From a checkpoint of a small sound classifier.
Model: 11.2M parameters, arch conformer, norm layernorm, layers 12, width 192.
Data: 39062 training examples, 5.6 epochs.
Rows from block 5 of a small sound classifier, named by matrix and row number. Rows with one number within an expert belong to one neuron, the router's apart. Each number is 128 + 32 x the weight over its row's rms, rounded and kept within 0 to 255. All counts start at 0.
Before each expert's rows are labels from the 100 clips, of 14976, where the router gives the expert most weight on average: "responds to" is what is common among them. Only what is clearly more common there than usual is listed. The data: synthesized solo parts of chorales (CocoChorales). In brackets: how many of the 100, against the usual share in percent.
# router: router (model.blocks.5.mlp.router.weight, 8x192), inputs 96-191
# gate: expert gate (model.blocks.5.mlp.gate, 8x96x192), inputs 96-191
# up: expert up (model.blocks.5.mlp.up, 8x96x192), inputs 96-191
# down: expert down (model.blocks.5.mlp.down, 8x192x96, transposed), outputs 96-191

# expert 7
responds to: instrument: violin (56 vs 13.8); note B4 (52 vs 9.5); double bass (42 vs 1.7)
router.7 [108  81  61 132 124 172 120 115 111 154 109 185 193  95  92  63 145 125 126  74 161  84 120 124 103 139  77 106 182 135 146 134 148 103 106 198 109 156 110 128 135  53 168 145 127 100  76 186 105  93 126 165 136 168  90  87 154 151 116 207 137 158 100 184 203 116  96 102 108 109 153 147  89 122 136 150 183  75 196 145 129 140  94  89 117 155 122 158 151 102 124 118 168 112  94 146]
gate.5 [125 144 134 110  78  77 200 133 128 123 155 101  69 134 137 166 213  77  85 150 151  62 146 109  72 109 203 139 123 168 122  98 140  85 132  71  96  70 162 107 196 145 134 125 146  88 136 134 122 111 134 110 139 114 103 111 107 157 138 100  95  86 153 154 108  81 164 109 176 103 105 154  99 135 109 167 150  97  66 138  95 182  98 142 131 106 140 134 144 147 151  92 143 163 102 146]
up.5 [124  83  96 122  85 215 158  89 138 137 124 255 186 143 104  95 112 108 102 136 142 118 116 133 106 122 101 159  55 122 112  73 163  99 106 179 142 135 128 110 129 156 155 122  80 107 138 152 144 143 148  98 165 147  99 132  79  94 150 152 171 136 135 120 125 106 124 129 119 107 120 107 177 107 148  68 129 105 171 100  79 135  72 145  91 135 123 151 126 128 155 117 149 125 149  61]
down.5 [124 139 148 130  90  41  75 141 148  81 147 155 131 151 144 113  90 174  71 170 131 144 102 120 114 173 130 135 134 163 130  98 101 114 107 128 158 170  82 140 161  70 124 125 108 117  97 157 151 141  98  98 120 181 124 130 112 136  66 103 149 164 105 119 112 124 127 124  95 163  71 133  95 144 123 175  81 118 135  51 103 150 114  56 109 171 155 134 172  65 149 158 171 120 122 155]
gate.6 [122 142 101  22  77 118 165 145 124 143 175 104  88 117 125 115 216  98 140 123 142 143 104 104 145  93 143 152 143 155  82 147 185 125 139 115  83  81 146 150 105 157 103 144 108 103 117 145 135 141 132 204 111  63 158 116 102 141 124 130 105 160 123 138  87  73 100  62 116 188 118 133 154 116 110 121 154 119 135 179 110 101 127 136 133 163 117 140 156 141 129 185 132 121 134 107]
up.6 [107  85  83 107 109 122 127 115 131 110 135 103 154 171 110 143 169 135 121 131 151 133 120 115  98  74  97 135 101 158  84 133 202 122  86  77 118  95 144 159  90 177  75 149 100 127 106 106 117 147 149 159 144 105 122 116 106 138 142 154  88 109 120 148 120 135  82  71 112 175 176 130 130 114 116 148 136  78 172 126 141  91 142  86 122 190  84  95 137 165 137 136 164 121 190  77]
down.6 [ 98 124 130 133 135 135 118 159 132 121 179  56 110 119 133 115  90 159  97 152 167 151  93  72 135 122 157 153 116 108 206 127  48 111 128 148  93 109 106 121  96 137 107 102 102 119 150 127 169 156  94 147 152  99 118 100 155  82 101 143 131 132 110 216 132 161  95 117 104 189 113 132 123 149 112 136 111 149 163 129  93 223 149  98 146 145 146 134  70 116 136 133 154 119  82 122]
gate.7 [119 155 136 181  93 140 126 120 152 173  96 162 174 147 128  83 198 141 120 156 133 120 144 143 138 145  38 168 101 120 124  24 100  84  93 109 111 208 101 114 118 129 146 131 135 108  77  84 150 192 107 133  97 100  75 159 116 143 107 139 139 156  83 131 152 170 111 136  85  95 100  97  70 180 156 137  72 138 143 116 137 119  85 125 146 168 112 103 157 115 132  92  97  56  63 136]
up.7 [119 139 186  83 117 154 129 132 144 113 151  80 113 147 131 152  68  99 154 103 103 131 103 153 119 106 183 149 141 135 123 129 154 181 105 113 142 147 109 142 162 138 166  87  87 149  99 148 121 119  36  75 113 135 161  88 149 162 147 102 153 128 168 106  52 112 113 141 142 117 123 125 127 103 170  65 133 146  58 125  95 107 191 175  84 194 110 160 109 127 122 136 103 142 129 166]
down.7 [ 74 122 135 134 136 125  97 145  95 110  88 115 161 118 116 101 123 188 139 117 108 144 143  89 134 162 127 170  90 146 155 194 138  33 124  60  95 192 142 155 100 125 109 126 123 126 167  94 124 168 149 160 167 199 129 100 119  48  87  54  97 126 126 132  88 161 112  91 107 159 135 124 103  89  83 105 128 137 134 116 182 134 148 140 192  66 138 100 106 109 137 102 157 123  88 176]
gate.8 [111  99 129 139 199 111  96 160  68 109 150  83 157 125 194 149 149 134 109  83  86 140 120 167 119  91  82  77 123 148 184 113  68 107 130 178 143 154  97 165  80 105 131 141 115 111 151  92 154 140  90 186 108 143 110  40  76  59  54 163 165 131 113 121 115 136 129 146 155 172 145 124  98 119 112 129 151 176 115 114  97 140 152  97 120 120 117  65 104 120 113 134 123 121 136 138]
up.8 [141 126 151 140 178 124 162  98 116 151   0 123  73 137 177 220 199 107 133 173  73  79 165 111 128  97 155 127 129 186 160  91 121 107 120  91 130 116 150 153 188 142 189 145  51 128 125 107 112 137 143 144 145  73 141  94 128 136 182 141 147 120 126  97 101 147 124 151 141 134 162 231 108 205 134 156 159 170  92 149 168 149 106 134 127 140 139 155 152  89 145 102 149 125 143  73]
down.8 [138 133 106 151 127 105 125 118 131 163 157 173  89 105 130 121 101 169 148 190 119 122 108 151  92  94 129 107 130 150 160  93 102  75 156 179 110 102 127 144 100 171  83  93  46 169 100 160 110 168 129 210 146 107 122 143 111  57  95 149 152 148 132 124 138 151 165 163  88 136 126 157 119 114  87 162 120 151 180  89 146 168  63 105 147 108 129 123 139 143 125 235 159  86  88 143]
gate.9 [108 168 107 174  97 159 147 155  98 142 170 105  63 165 165 167 140  99 149 137 141  75 105 146 132 124 131 100 146 127 134 163 147 103 145 125 132 164 128 104 145 153 188 164 111 131 151  92 112  98  86 195 177 176 184 122 130 159 115 119 134  52 165 147 192 179  97 202 134  93 106 202  70 138 107 122 112  82 134  39 149 114 153 164 133 158 129 163 136 179 111 118 127 127 104 141]
up.9 [ 94 162 132 134 183 146 130 139  82 131 113 102 183 155 140 150 107 147  80 106 111 108 109  92 145 174  91 192 141 153 153 172 131 107  98 212 187 114  54 128 158  86 136 178 118 139  93 175 152 133  47  99 105 137 112 125 136  93 142 120 148 155 103  95 148 120 155 127 156 167 150 175 162 128  96 101 108 144 139 136 139  73 120 194 130 138 191 130 153 151 105 107 141 147 119 153]
down.9 [110 176 143 147 151 130 144 118 126  57 172  94 126 108 143 150 144  57 194 106 134 197 140  85 186 138  99  73 189 117 126 131  83 141 119 174 161 147 133 106 118 144 154  88 110 143 114 120 104 105 111 108 157 163 140 101 137 100 110 116 144  95 112 162 140 114 156 109 170  71 117 129 150 181 173 130 104 138  99 111 138  90 107  99  78 112 132 131 175 165 107 179 118 159 123 162]

# expert 5
responds to: trombone (73 vs 7.1); note B3 (55 vs 9.6); note D#4 (31 vs 11.3); note C4 (29 vs 10.7)
router.5 [123 114 100 118 147 100 193  97 141 116 148 129 131  78 148 128 173 133 127 196  82 112 139 145  72  69 121 132  91 184 151 140  79 140 133 152 137  87  72 140 114 115 116 146 119 108 139 155 102 141  97 151 138 129 119 135  67 123 155 153 121 208 181 155  61 120 114 102 133 135 114  98 111 113 101 119  87 168 105 116 103 158 102 126 170 140  95 112  95 186 140 125 101 215 199 178]
gate.5 [194 109 103 155 175 144 114  88 224 141 121 138 144 128 102 105 148 117  94 141  46 141 119 180 140  87 121 130 166 159 114 171 163 107  94 152 166 117 127 115 179  79 119 130 127 151 156 132 136  91 113 168  94 122 123 110 144 124 139 139  99 111 136 125 131 180  88 182 135 102  63 134 150  54 159 127 133  92  80 145 107 111  58 172 121 134  87   4 140 151  77 115 169 118 133  73]
up.5 [ 93 101 132 156 173 143  75  92 199 152 130  73 103  70  91  70 136  82 113 158  97 120 104 121 157 134 115 135  97  84 194 123  88 106 130 120 140 120 142 114  85  99 103 103 142 133 125 135  82 132  76 139  99 124 105 166 134 158  78 147 112  88 132  94 125 104 104 173 130 108 106 139  71  99 144 101 157 121 127  87 113 148 132 161 145 123 181  84  83 123  87 121  82 118  63 159]
down.5 [161 147 153 108 108 101 149 168  77 117 167 112 129 100 150 147 106  78 131 145 110 125 169 113 158  79  75 120 172 184  85 112 170 110 164 171  87 108  63 173 125 141 177 131  94  87 127 132  90 127 119 119 197  92 100  96 113  97 133 150 152 129  49 114 144 168 108 117 158 123 168  81 144 135  89 124 110  86  97 143  98 156 169 113 126 182  99 138 136 157 217 133 172 102 168 230]
gate.6 [160 135 121 113 143  78 114 138  96 124 156 201  94 129 112 153 139  75 117 195  98  93 191 137 111  92  83 104  98 179  99  98 135 129  90 136 127  93 105 126 151 120 122 180  91 114 143 137 176 166 119 172 100 147 127 141  84 140 156 110 112 149 152 139 116 127 113 134  68 152 168 142 138 169 145 123 136 144 120 100 102  68 150 121 153  85  90 100 150 134 169  55  73 168 201 152]
up.6 [ 82 169 115 143 127 167 209  72 176 146 143 119 114 101 108 140 179 140 143  86 182 100 125 156 134 108 119 176 129  79 100 179 236 157 115 124  98 113 124 165 193 144  93 115 122 127  94 118 102  87  96 133 119 133 104 105 187 177 140 136 117 129 140 175 144 112  40 117 126 229 131 136 184  85 132 159 109  57 126 123 143 122  99  24 152 183 126 149 168 181  28 131 107  57 114 121]
down.6 [172 134 113 116  94 102 173 116 148 108 119 203 170 153 125 134 131 156 137  69 103 119 136 161 153  60 156 122 146 120  83  98 163 201  91 173 150 178 112 109 168 160 140 106 155 142 119 144 132 121 145 107 105 100 121 129 123 164 149 137 127 124 105 171 190 141 111 131 110 117 112 151 136  62 100 124 112 100 134 146  85 114 104 112 116 101  70 139 162 196  50 105 143 163  93  89]
gate.7 [111 165 197 123 129 182 116 188 124 121 155 162 120  85 133 200 127 172 125  98 204 184 153 114 125 117 127 191 177  81 166 131 192 171 132  92  89 148 124 162 151 113 144 131 104 158  51 129 130 190 102 164  86 125 115 128 160 128 109 108  88 161 162 143  87 138 121 162  65 177 150  72 142 122  86  93  84  84 131 123 116 119 171 119 153  86 143 170 159 118 136 117 149 102  70 149]
up.7 [159 138 132 153 153  89 102 140 116 104 185 166 111 119 110 144 135 129 124 143 157 103  76 165 140 101 125 111  62 189 136  92 102  58 140  98 134 123 178 131 170 132 158  97 162  97 119 154 125 170 105 133  86 114 108 135 125 155 189 126 119 124 139 148 158 139 150 119 137  55 118 135 103 155 177 102 150 173 102  93 159  93 133 147 101  92 143 133 180 121  94 155  91 111 156 153]
down.7 [174  95 123 108 100 128 120 184  77 127 130 195 124 165 125 138 198 120 102  76 121 108  94 102 123  98 138 127 147 161 193 141 138 123 134 183  97 120 163 194  69 131 217 132  95 110 113 137 134 135 110  90 127 110 136  96 121 161 100 103 134 152 133  72 185 112 117 161 150 110 108 171 124  98  54 134 157 103 158 114 148 161 116  96 153 105  62 195 133 143 179 124 184 136 131 125]
gate.8 [117 157 161  70 132 114 143 158 115 114 162 105 135  83  69 100  72 158 119 132 155 133 118 104 107 103 139 163 127  92 118 121 122 129  93  79  69  92 110 209 119 120 119 133 145 115 149  83 103 141 156 167 126  78 158  94 197 123 135 157 103 168 122 112  79 170  85 119 109 159 158  97  70 144 171 128 126 102 144 175 105  89 130 127 120  83 144 154 112  73 116 128 138 120 119 123]
up.8 [124 113  89 137 113 161 121 108 115 125 128 136 139 173 178 170  88 119 127 166 138 246 126 153 109 146  13 101 120 128 146 167 133  97 127 129 157 138 100 112 122 122 181 138 132 162 134 144 133 113  86 133 128 158  99  63 150 143  63 152 132 125 152 141 113 146 145 113 161 172 118 119 116 133 117 146 151 138 160 117 122 107 138 107 108 106 128  72 160 175 208 151 211 116  87 108]
down.8 [ 82 127  96 115 192  65 136 127 146 172  95 179 119 152 153 106 102 154 117 133  74 170 177 114 130 121 156 112 150  97 151 101 104 118 103  91 122  95  88  89  86 114 141 131 176 104  92 107  46 107 130 134  99 170 153 145 102 118 181 129 107 109 127 139 115 134 111  97 173  90 101 131 110 127 104 138 162 166 135 188 186 165 129 129  65 108 103 145 146 140 140 155 144 165 145  73]
gate.9 [ 92 129 104 161 136 158 125 156 159 172 145 212 205 115 112 125  95 160 109 118 157 123  87 153 195 123 149 156 141 104 101 101 182 196 125 123  88  95 170 140 133 137  77 106 134 137 159 103 124 184 111 147  87 178  87 107 175 116 145 138 149 163 172 140 199 185 113 101 135 114  83 185 136  87 171 105  85 103 143 177  87 138 139  77 127 136 113 121 186 159 105 150 173 127 124 113]
up.9 [ 97 172  91  98 152 164 163 173 131 133 127 140 159 111 154 150 143 153 159 129 149 122  97 165 140 142 123 136 182 128 174 159 148 144 160 132 145 112 137 105 159 149 167  84 167 121 117  83 120 160 134  90 118 165 131 139 170 150 143 169 179 163 149 164 180 114 136 164 157 164 128 103 134  96 123 156 147 158 143 148 133 118  37  72 139 132 161 114 114 209 103 180 109 120 182 143]
down.9 [175 104 159 154 203  97 102 143  61 106 136 129 127 109 147 109 140 177  82 126 189  45 115  59 136 159 147 132 168 118 144 156 108  87 122 127 130 194  57 115 116 128 114 165 104 153 124 114 212 134 106 161  88 181  59 166 141 101 137 134 225 101 134 127  82 101 103 125 115 138 169 121 136 164 173  81 110  92 126 106 128 120 125 162 173 150 159  77 177 138 184 130  93  86 145 104]

# expert 0
responds to: oboe (70 vs 7.4); note A4 (58 vs 8.5); note G#4 (47 vs 9.2)
router.0 [103 144 151 153 219 118 137 145 112 159 179 124 110 112 115 102 120 196 126 125 185 159 159 127 150 160 120 129 133 118 169 173 137  79 134 145 128 131 127 108 119  89  78 119 111 180 120 136 108 187  79 163 133 114 130  87  59 127 123 139 132 124 125 109  78 180 157  67 141  71 146  86 121 112 132  74 115 102 114 153 169 112 134 135 194 137  85 135  91 157  65 131 108 164 130 113]
gate.5 [182 118 142 145 214 148  77  79 129 176 141 148  95  90 151 145 128 148 153 172  94  62 155 176 185 148  71 108 144 148 124 179 109 120 153 139 132 141 133 120 127 136 154  99  94  67 138 109 148 170 141 127 167 113 124 123 163 104 143 145 166 160 159  65 153 117 152 134 169  58 109 118 146 139  92 130 157 113 124 144 133 120 108 118 113  73 122 160 172 104 153 138 156 126 124 177]
up.5 [149 121 129 145  25 151 145 127 135 152  99 123 186 148 134  99 141  86 103 104 137 121 117 111  93  68 119 127 102 138  66  47 171 159 164 107 124  89 144 101 133 122  82 151 195 148 141 111 146  94 122 131 103 106 143 126 103 148 127 129  89 156 215 143 126 118 152  91 119 177 188 162 100 161 147 132 140 183 155 103  91 143 183 118  96 124 121 116 131 135 157  38 137 173 137  93]
down.5 [126 123 192 168 117  95 128 197 136  65 165 109 146 149 122 106  88 163  88  86 175 112  61 117 116 142 164 132 133  62 157 158 129 124 132 133 120 139 138 187 140  80 101 159  79 166 117 113 140 133 137 165 119 152 132 132 116 187 126 141 100  97  87 124 138 121 106 139 151 144  95 135 161 103 100 133  90 106 149  87 109 153 145 120 122 140 103  63 103 128  76 123 109  85 149 118]
gate.6 [147 104 147 167 187 114  67 199 157 165 160 127 114 159 113 121 209  94 146 110  53 160 169 130  95 111 101  59 155 109 151 123 120 108 113  48 105  59 124  79 125 136 155 124 143 145 127 112  95 144 133 100 160  99  98  83  91 133  99 133 115 150  97  94 101 144 130  71 151  64  95 103  98 133 103 186 169 176 126 112  94 122 155 148  93 119  89 121 124 107 135 136 166  90 163 177]
up.6 [209 128 138 149 115 146 137  86 113 134 145  66 170 131 167 145 130  97 142  81 128  86 160 116 175 128 104 129 139 161 120  97 135  69 150 124 131 161 143 146 139  90 107 107 160 184 162 143 104 152 101 146 118  96 152 159 108 142 156 125 184  90 143 119  97 119 218 117  95 117 148 164  78 138 141 140 132 147 179 141 144 100 128 110 139 131 169 103 163 137 142 206 142 162 145  42]
down.6 [171 158  98 113 102 116 134 149  49  86 107  96 104 131 111  78 186 104 147 110 146 128 104 176 121 152 110 139 117 127 110 186  62 147 138 140 121 160 144 146 108 167 131 162  88 159 139 138 123 164 116 191 186 149 108 141 165 160 146 122 140 131 124 130 139 114 191 109 193 135 140 125  99  93  99  88 146 134 139  49 138 120  78 116  58 115 158 125 169 102 135 159  95 111 155 193]
gate.7 [143 174 139 131 118 178 169 123 135 121 142 110 129 141 113 163 205 172 124 111 128  35 117 217 127 118 124  95 131 131  99 159 173 122 162 184 124 172 132 107  92 108 145 146 176  97 160 152 164  86 144 127  78  63 132 119 111 112 189 134 131  87 116 135 103 156  87 175 156 122 133 133  87 184 139 127 105 146 113 102 136 102 185 206 126 147  44 147 163 166 182 131 149 125 199 165]
up.7 [129 118 163 161  86 136  99 110 163 103 187 108 165 123 105 158 144 157 150 151 103 170 225  99 118 126  83 133 168 138  85 145 103 105 142 123 140  71 152 141 152 177  94 104 160 134 115 116 107 112 102 110 192 113 139  65 124 179 124 107 123 198  68 130 162 161 111 106  89 145 184 118 103 103 134 139 109 117 122  84 141 195 119  49  83 100  79 125 151 140 156 177 130 131 139 110]
down.7 [131 149 158 170 138 141 150 110 156 165 101 183 150 147 141 111 165 204  98 134 139 119 108 129 150  88  95 150 132 103 104 143  88 126 114 109  96 115 139 115  99 142  97  67 127 128 178 116 152 148 105  81 109 169 149 103 177 113 134 161 117 147 121 146 104  60 153 123 116 176 139 132 169  70 134 120  93  84 101 172 104 171 151 112 199 114 217  82 160 107 113 148 140 191  97 131]
gate.8 [172 164 139 103 152 133 124 114 112 188 163 128  87 104 162 195 164 179 146 137  96  86 156 171 173 168 116 129 184 133 114  88 112 117 109 150 161 162 149 107 111  95 105  92 111 141 168 136 121 190 183  74 160  90 162 165 177  82 117 112 122 113 153  83 169 150 120 177 134  91  69 132 165 151  85 142  35  96 134 156 159  98  69 144 161  95 148 143 150 152 124 134 175 118 135 140]
up.8 [ 92 108 119 162 153 118  77 105  92 140  96 118  92  98 189 215 146 124 109 123 111 120  93 117 138 125 127 142 138 112 181 213 110 119 105 181 133 168 120  85 143 138 168 101 156  92 150 107 136 136 185 106 168 114  83 151 152  76 202 124 151 104 184 139 219 176 130 150 165 108  83 161 143 146 113 130 146 118 152 127 131 121 129 133 142 164 150 196 132 185  78 166 167 142 132 134]
down.8 [114 127  25 131 141 183 115  83 132 174 159 124 180 127 136 127 223  94 150 127 138  88 115  93  80 131 143 149 127  99 146  95  83 138 169 144  89 169 133 161 106 143 141 147 144  94 107 122  93 187 182 107 143  92  99 153 160 131 144 121 120 106 149 132  95 129 123 143  93 153 123 141 116 153  56 144 158 107 160 134 142  72 103 122 173 173 114  99  98 162 159  83 181 127 136 116]
gate.9 [171 167 154 100  96 223 140 102 142 120 127 100  85 141 121 178  41 108 124 138 175  80 159 156  62 102 119  82 123 134 132 135 185 142 142 143 133  95 111 110 122 117 140 120 135 139 175 157 154 159 139 112 114  98 111 114 129 145 149 123 104 129 186  92 157 143 118 149 177 132 151 151 139 128 171 122 174 107 127  38  83 122 169 136  98  69 209 134 121 180 153 103  84 144 185 114]
up.9 [ 51 166  74 160  81 115 132 124 113 152 121 114 143  94  95  86 155 152  80 142 160 141 118 118 129 103 114 194 121 112  77 167 154  85 129 132  94 110  93 163 133 105 103 160 107 101 109 166 116 103 140 182  94  98 100 110 146  84 107  98 111 152 145 119  76  96 130 116 153 137 110 163  98 198 119 149 113 136 127  61 137  88 149 108 126 131 153 138 107 144 140 147 206 135 121 137]
down.9 [101 140 117 147 146 150 125 135  96 114 123 108 119 184 183  84  82 129  94 136 166 161 200 212 116 177 195  94 101 146  92 128 157  66  94 116 105  99 137 134  83 206 123 168  84 133 100 119 115 138 188 128 126 100 101 142 124 135 148 148 129  82 154 126 131 112 145 131 172  99 127 188 142 142 146  98 117 107 128 133 150 101  56 113 141 104 179 110 103 142 105 116 133 128  92 139]

# expert 2
responds to: bassoon (31 vs 8.7)
router.2 [ 97 161 149 150 136 109 163 117 114 103 114 155  96 116 111 126 174 116 185 108 106 205 131 199  80  83 142 167 111  71  90 136 101 140  68 136  92 134 136  93 113  84 154 118 104  73 111 122 158  75  81 152 191 129  97 128 116 125 100 147 112 165 184  94 100  90 123 143 154  98 179 110 128 114 128 138 109 167  89 164 129 103 120 109 176 174 132 139 155 184 178 139 122 131 142 122]
gate.5 [132 158 150  67 122 139 157 133 126 119  81 167 156 146 175 120 159 107 138 111  65 161 126  89  84 142 161 140 161 175 106 108 121  91 140 132 169 183 115 120 113 170 181 107 159  70 177 192 187  89 158  91 119 159 146 142 156 197 107 126 202 140  99 106 180 105 166 153 164 125 164 114 115  77 110 113 158 202 145 137 127 131 111 162 117 116  90  73  37 112 102 153 187 128  82 125]
up.5 [135 128 111  86 113 147 166 119 117 109 115 148 148 139 149 179  73  98 130  86 106 137 156  75 144 122 151 131 118  96  75  85 206 133 134  87  83 161 176 161 123 152 158 172 144 130 160 158 114  82 132 141  90 159 110 169  98 140  98 142 183 100 111 121 169 110 186 180 129 164 137  51 105 116 172 148 117 111 120  71 141 121 139 101 107 147 121 113 134 134 173 111 159 135 195 118]
down.5 [102 161  69 124  98 145 103 171  82 144 105 137 153  69 111 122 114 155  98 142 186 174 115 187 124 137 122 131  88  47 119 162 134 157 119 115 176 172 165 172 128 135 157 161 108 154 110 165 159 111  92  78 133 142 161 128 113 143 124  64 186 129 146 168 165 149 151 145 101 150 126 156 179 139 145 126 133 104 186  92 153 162 106  77 133 118  94  79 147 119  50 189  74  90 125 145]
gate.6 [ 99 167 176 168 124 168 108 152 127  95 173 135 120 125 109 101  82 171  81 107 156  61  34 106 138 110 130 123 155 127 130 119 174 223  65 157 172 149 117 109 184  85 195 100 141 105 155 126 125 139 112  59 130 127 137 107  94 157 147  59  88 130 122 124 122 117 125 154 174 183 125 161 121 106 152 132 106 122 176  86 128  83 114 155 123 121 109 150 171 143 124 165 151 135 144  98]
up.6 [112 123 100 120 120 133  82  69 110 143 108 158  25 138 113  71  99  95 153 159  95 117 157 170 133  90 238 116  93 151 138  99  81 152 133 123 111  92 120 111  55  85 121 100 109 132 162 162 138 125 124  83 104 142  79 151  67 145 157 170  88 135 109 113 127 116 187  98 104 129 103 106 111 140  91  94 110 154  91 160 117 155 150 105 101 105 120  94 133 108 117 139 138 159 122 167]
down.6 [133 132 101 123 175 119 132  92 136 190 118 170 140 128 130 144  86 146 119 188  91 131 133 117 109 109 161  65 156 136  95 144 102 157 156 146 152  84 151 115  91 172 112 136 192  94 172 153 136  71 119 143 155  70 161 151 141 152 114  86 164 155 171  96 115 161 112 147 229 102 162 100 105 166 101 166 155 171 126 200 142 113 175 116 124 154  55 133 111 118  68 107 175 157 117 109]
gate.7 [152 102 143 140  91  99 166 202 145 166 168 108  87 115 108 134 133 123 124 132 120 153 137  90 188 135 120 139 142 145 129 101 144 158  98  99  95 132 146  91 131 111  90  67 136 181 100 164  89 103 152  97  77 111 108 131 168  99 140 138 104 111 123 100 153  77 107 101 125 118  97 162 148 107 144 101 166 161 110 128 105 126 177 175 131 155 136 180 101 112 117 154 119  97 114 101]
up.7 [127 135 144 165 175  86 140 104 199 114 196 175  97  88  90 159  77 177 121  96 140  85 180 116 109  81  25 161 137  97 139  74 112 146  83 168 128 153 153 110 201  70  90 141 125 195 100 137 124 125  84  95  97 104 120  84 140 108 128 172 111 137 169 125 168 147  74 113 115 124 131 113 138 102 132 104 199  92 106  94 135 149 137  97 106 162 162 140 155 195  69 119 128  75 129 169]
down.7 [ 86 160 103 124  89 188  80 104  64 129 107  58 135 140 160 149 161  74 138 103 197 115  96 180  69 144 165 140 165  73 143 157 135 116 185 143 146 101 114  86 124 149 108 174 183 116  92 155  75 188 105 136 169 121 120 121 100 141 139 134 135 154 130 191  94 111 161 110 134 195 158  80 100 141 157 120 142 123 144 112 199 134  97  92 111 117 185 100 111 126 127 127  63 114 107 166]
gate.8 [ 92  95 149 144  81 118 116 149 138  86  58 127 130 187 145  88 140 129 138 151 112 177 107  69 133 135 141 186 132 155 102 114 103 118 126 141 122  87 100 128  60 137 114 181 166 170 151 128 156 167 150 104 132 126 144 168 105 120 110 106 132  85 103  90 133 156 164 132 186 172 112  95 114 124 120 172 176 185 137  96 103 122 149 140 117 145 130 145 133  79 119  73 130 147 145 104]
up.8 [102 123 135 116 168 141 140 112 135 139 137  78 101 169 105  74 110 143 105 128 126 163 228  89 111  70 165 172 143 153 126  92 174 141  99 109 103 105 189 170 118 160  96 136 192 205  97 146 123 109 102 138  95 123 123 157 132 142  71 146 106 110 131 127 172 133 149 164 140 164 150  46 200 170 112 156 155 123 147  73 133 147 112 121  97 170 174 115  89 107  94 123  97 122 140 146]
down.8 [117 176 134 118  89 125 151  88 158 174 104 153 169  69 140 175 140 100 139 135 140 133 228 178 171 190  98  42 149 134 122 148 137  40 168  69 158 102 166  84 124 147 125 193 123 156 109  93 142 156  88 118 143 119 141 138 110 132 146 107 131 145 107 133 144 143  86 119 117 137 124 165 163 157 140 185 108 105 132 122 143 108 104 130 104 159  63  84 121 178 126 139  96 188 196 176]
gate.9 [108 107  98 109 131 129 104 108  76 172 121  91 128 109 101 132 135 139 112 123 126 180 142  77 121 135 159 167  83 163 127  86 137 107 107  44 126 141 165 149  90 153 121 145 113 124 132 131 108  68 161  86 142 123 120 140 127 128  97  87 121  59 108 148 162 100 194  83 137 175 136  67  76 158 130 149  75 151 198 121 137 165  78 130 151 110 173 117 133 133 113 156 136 141 142 120]
up.9 [178  81 133  83 135  96 131 142  97  89 123 123 137 124 102 105 139 154 126 202 141 184 115 145 160 127 192 152 136 153 122 134 104 126 106  95 177 133 122 135 148 136 133 172 113 152 113 137 161 155  51 106 133 108 178 131  70 154 147 106 120 129  66 139 141 172 166 156  99  97 148 111  94 117 177 120 151 155 175 129 127 159 135 159 120 136  65  84 154 120 157  90  98 127 150 144]
down.9 [181  97  64 160  99 155  81 109  62 143 118 149 166 162 114 140 178 107 127 127 207 143 156 133 113 111 126 128 124 136  76 102 129  95 181  84 137 127 148 103 140 183 147 118 122 181 105 168 116 148 170 149 105 164 106 126 119 179 105 120 150 111 133 157 109 145 128  92 138 153 123 186 112 136 221 130  83 130 167 145 178 171 169 146  64 129 129 121 130  79 113  72  89 160 149  92]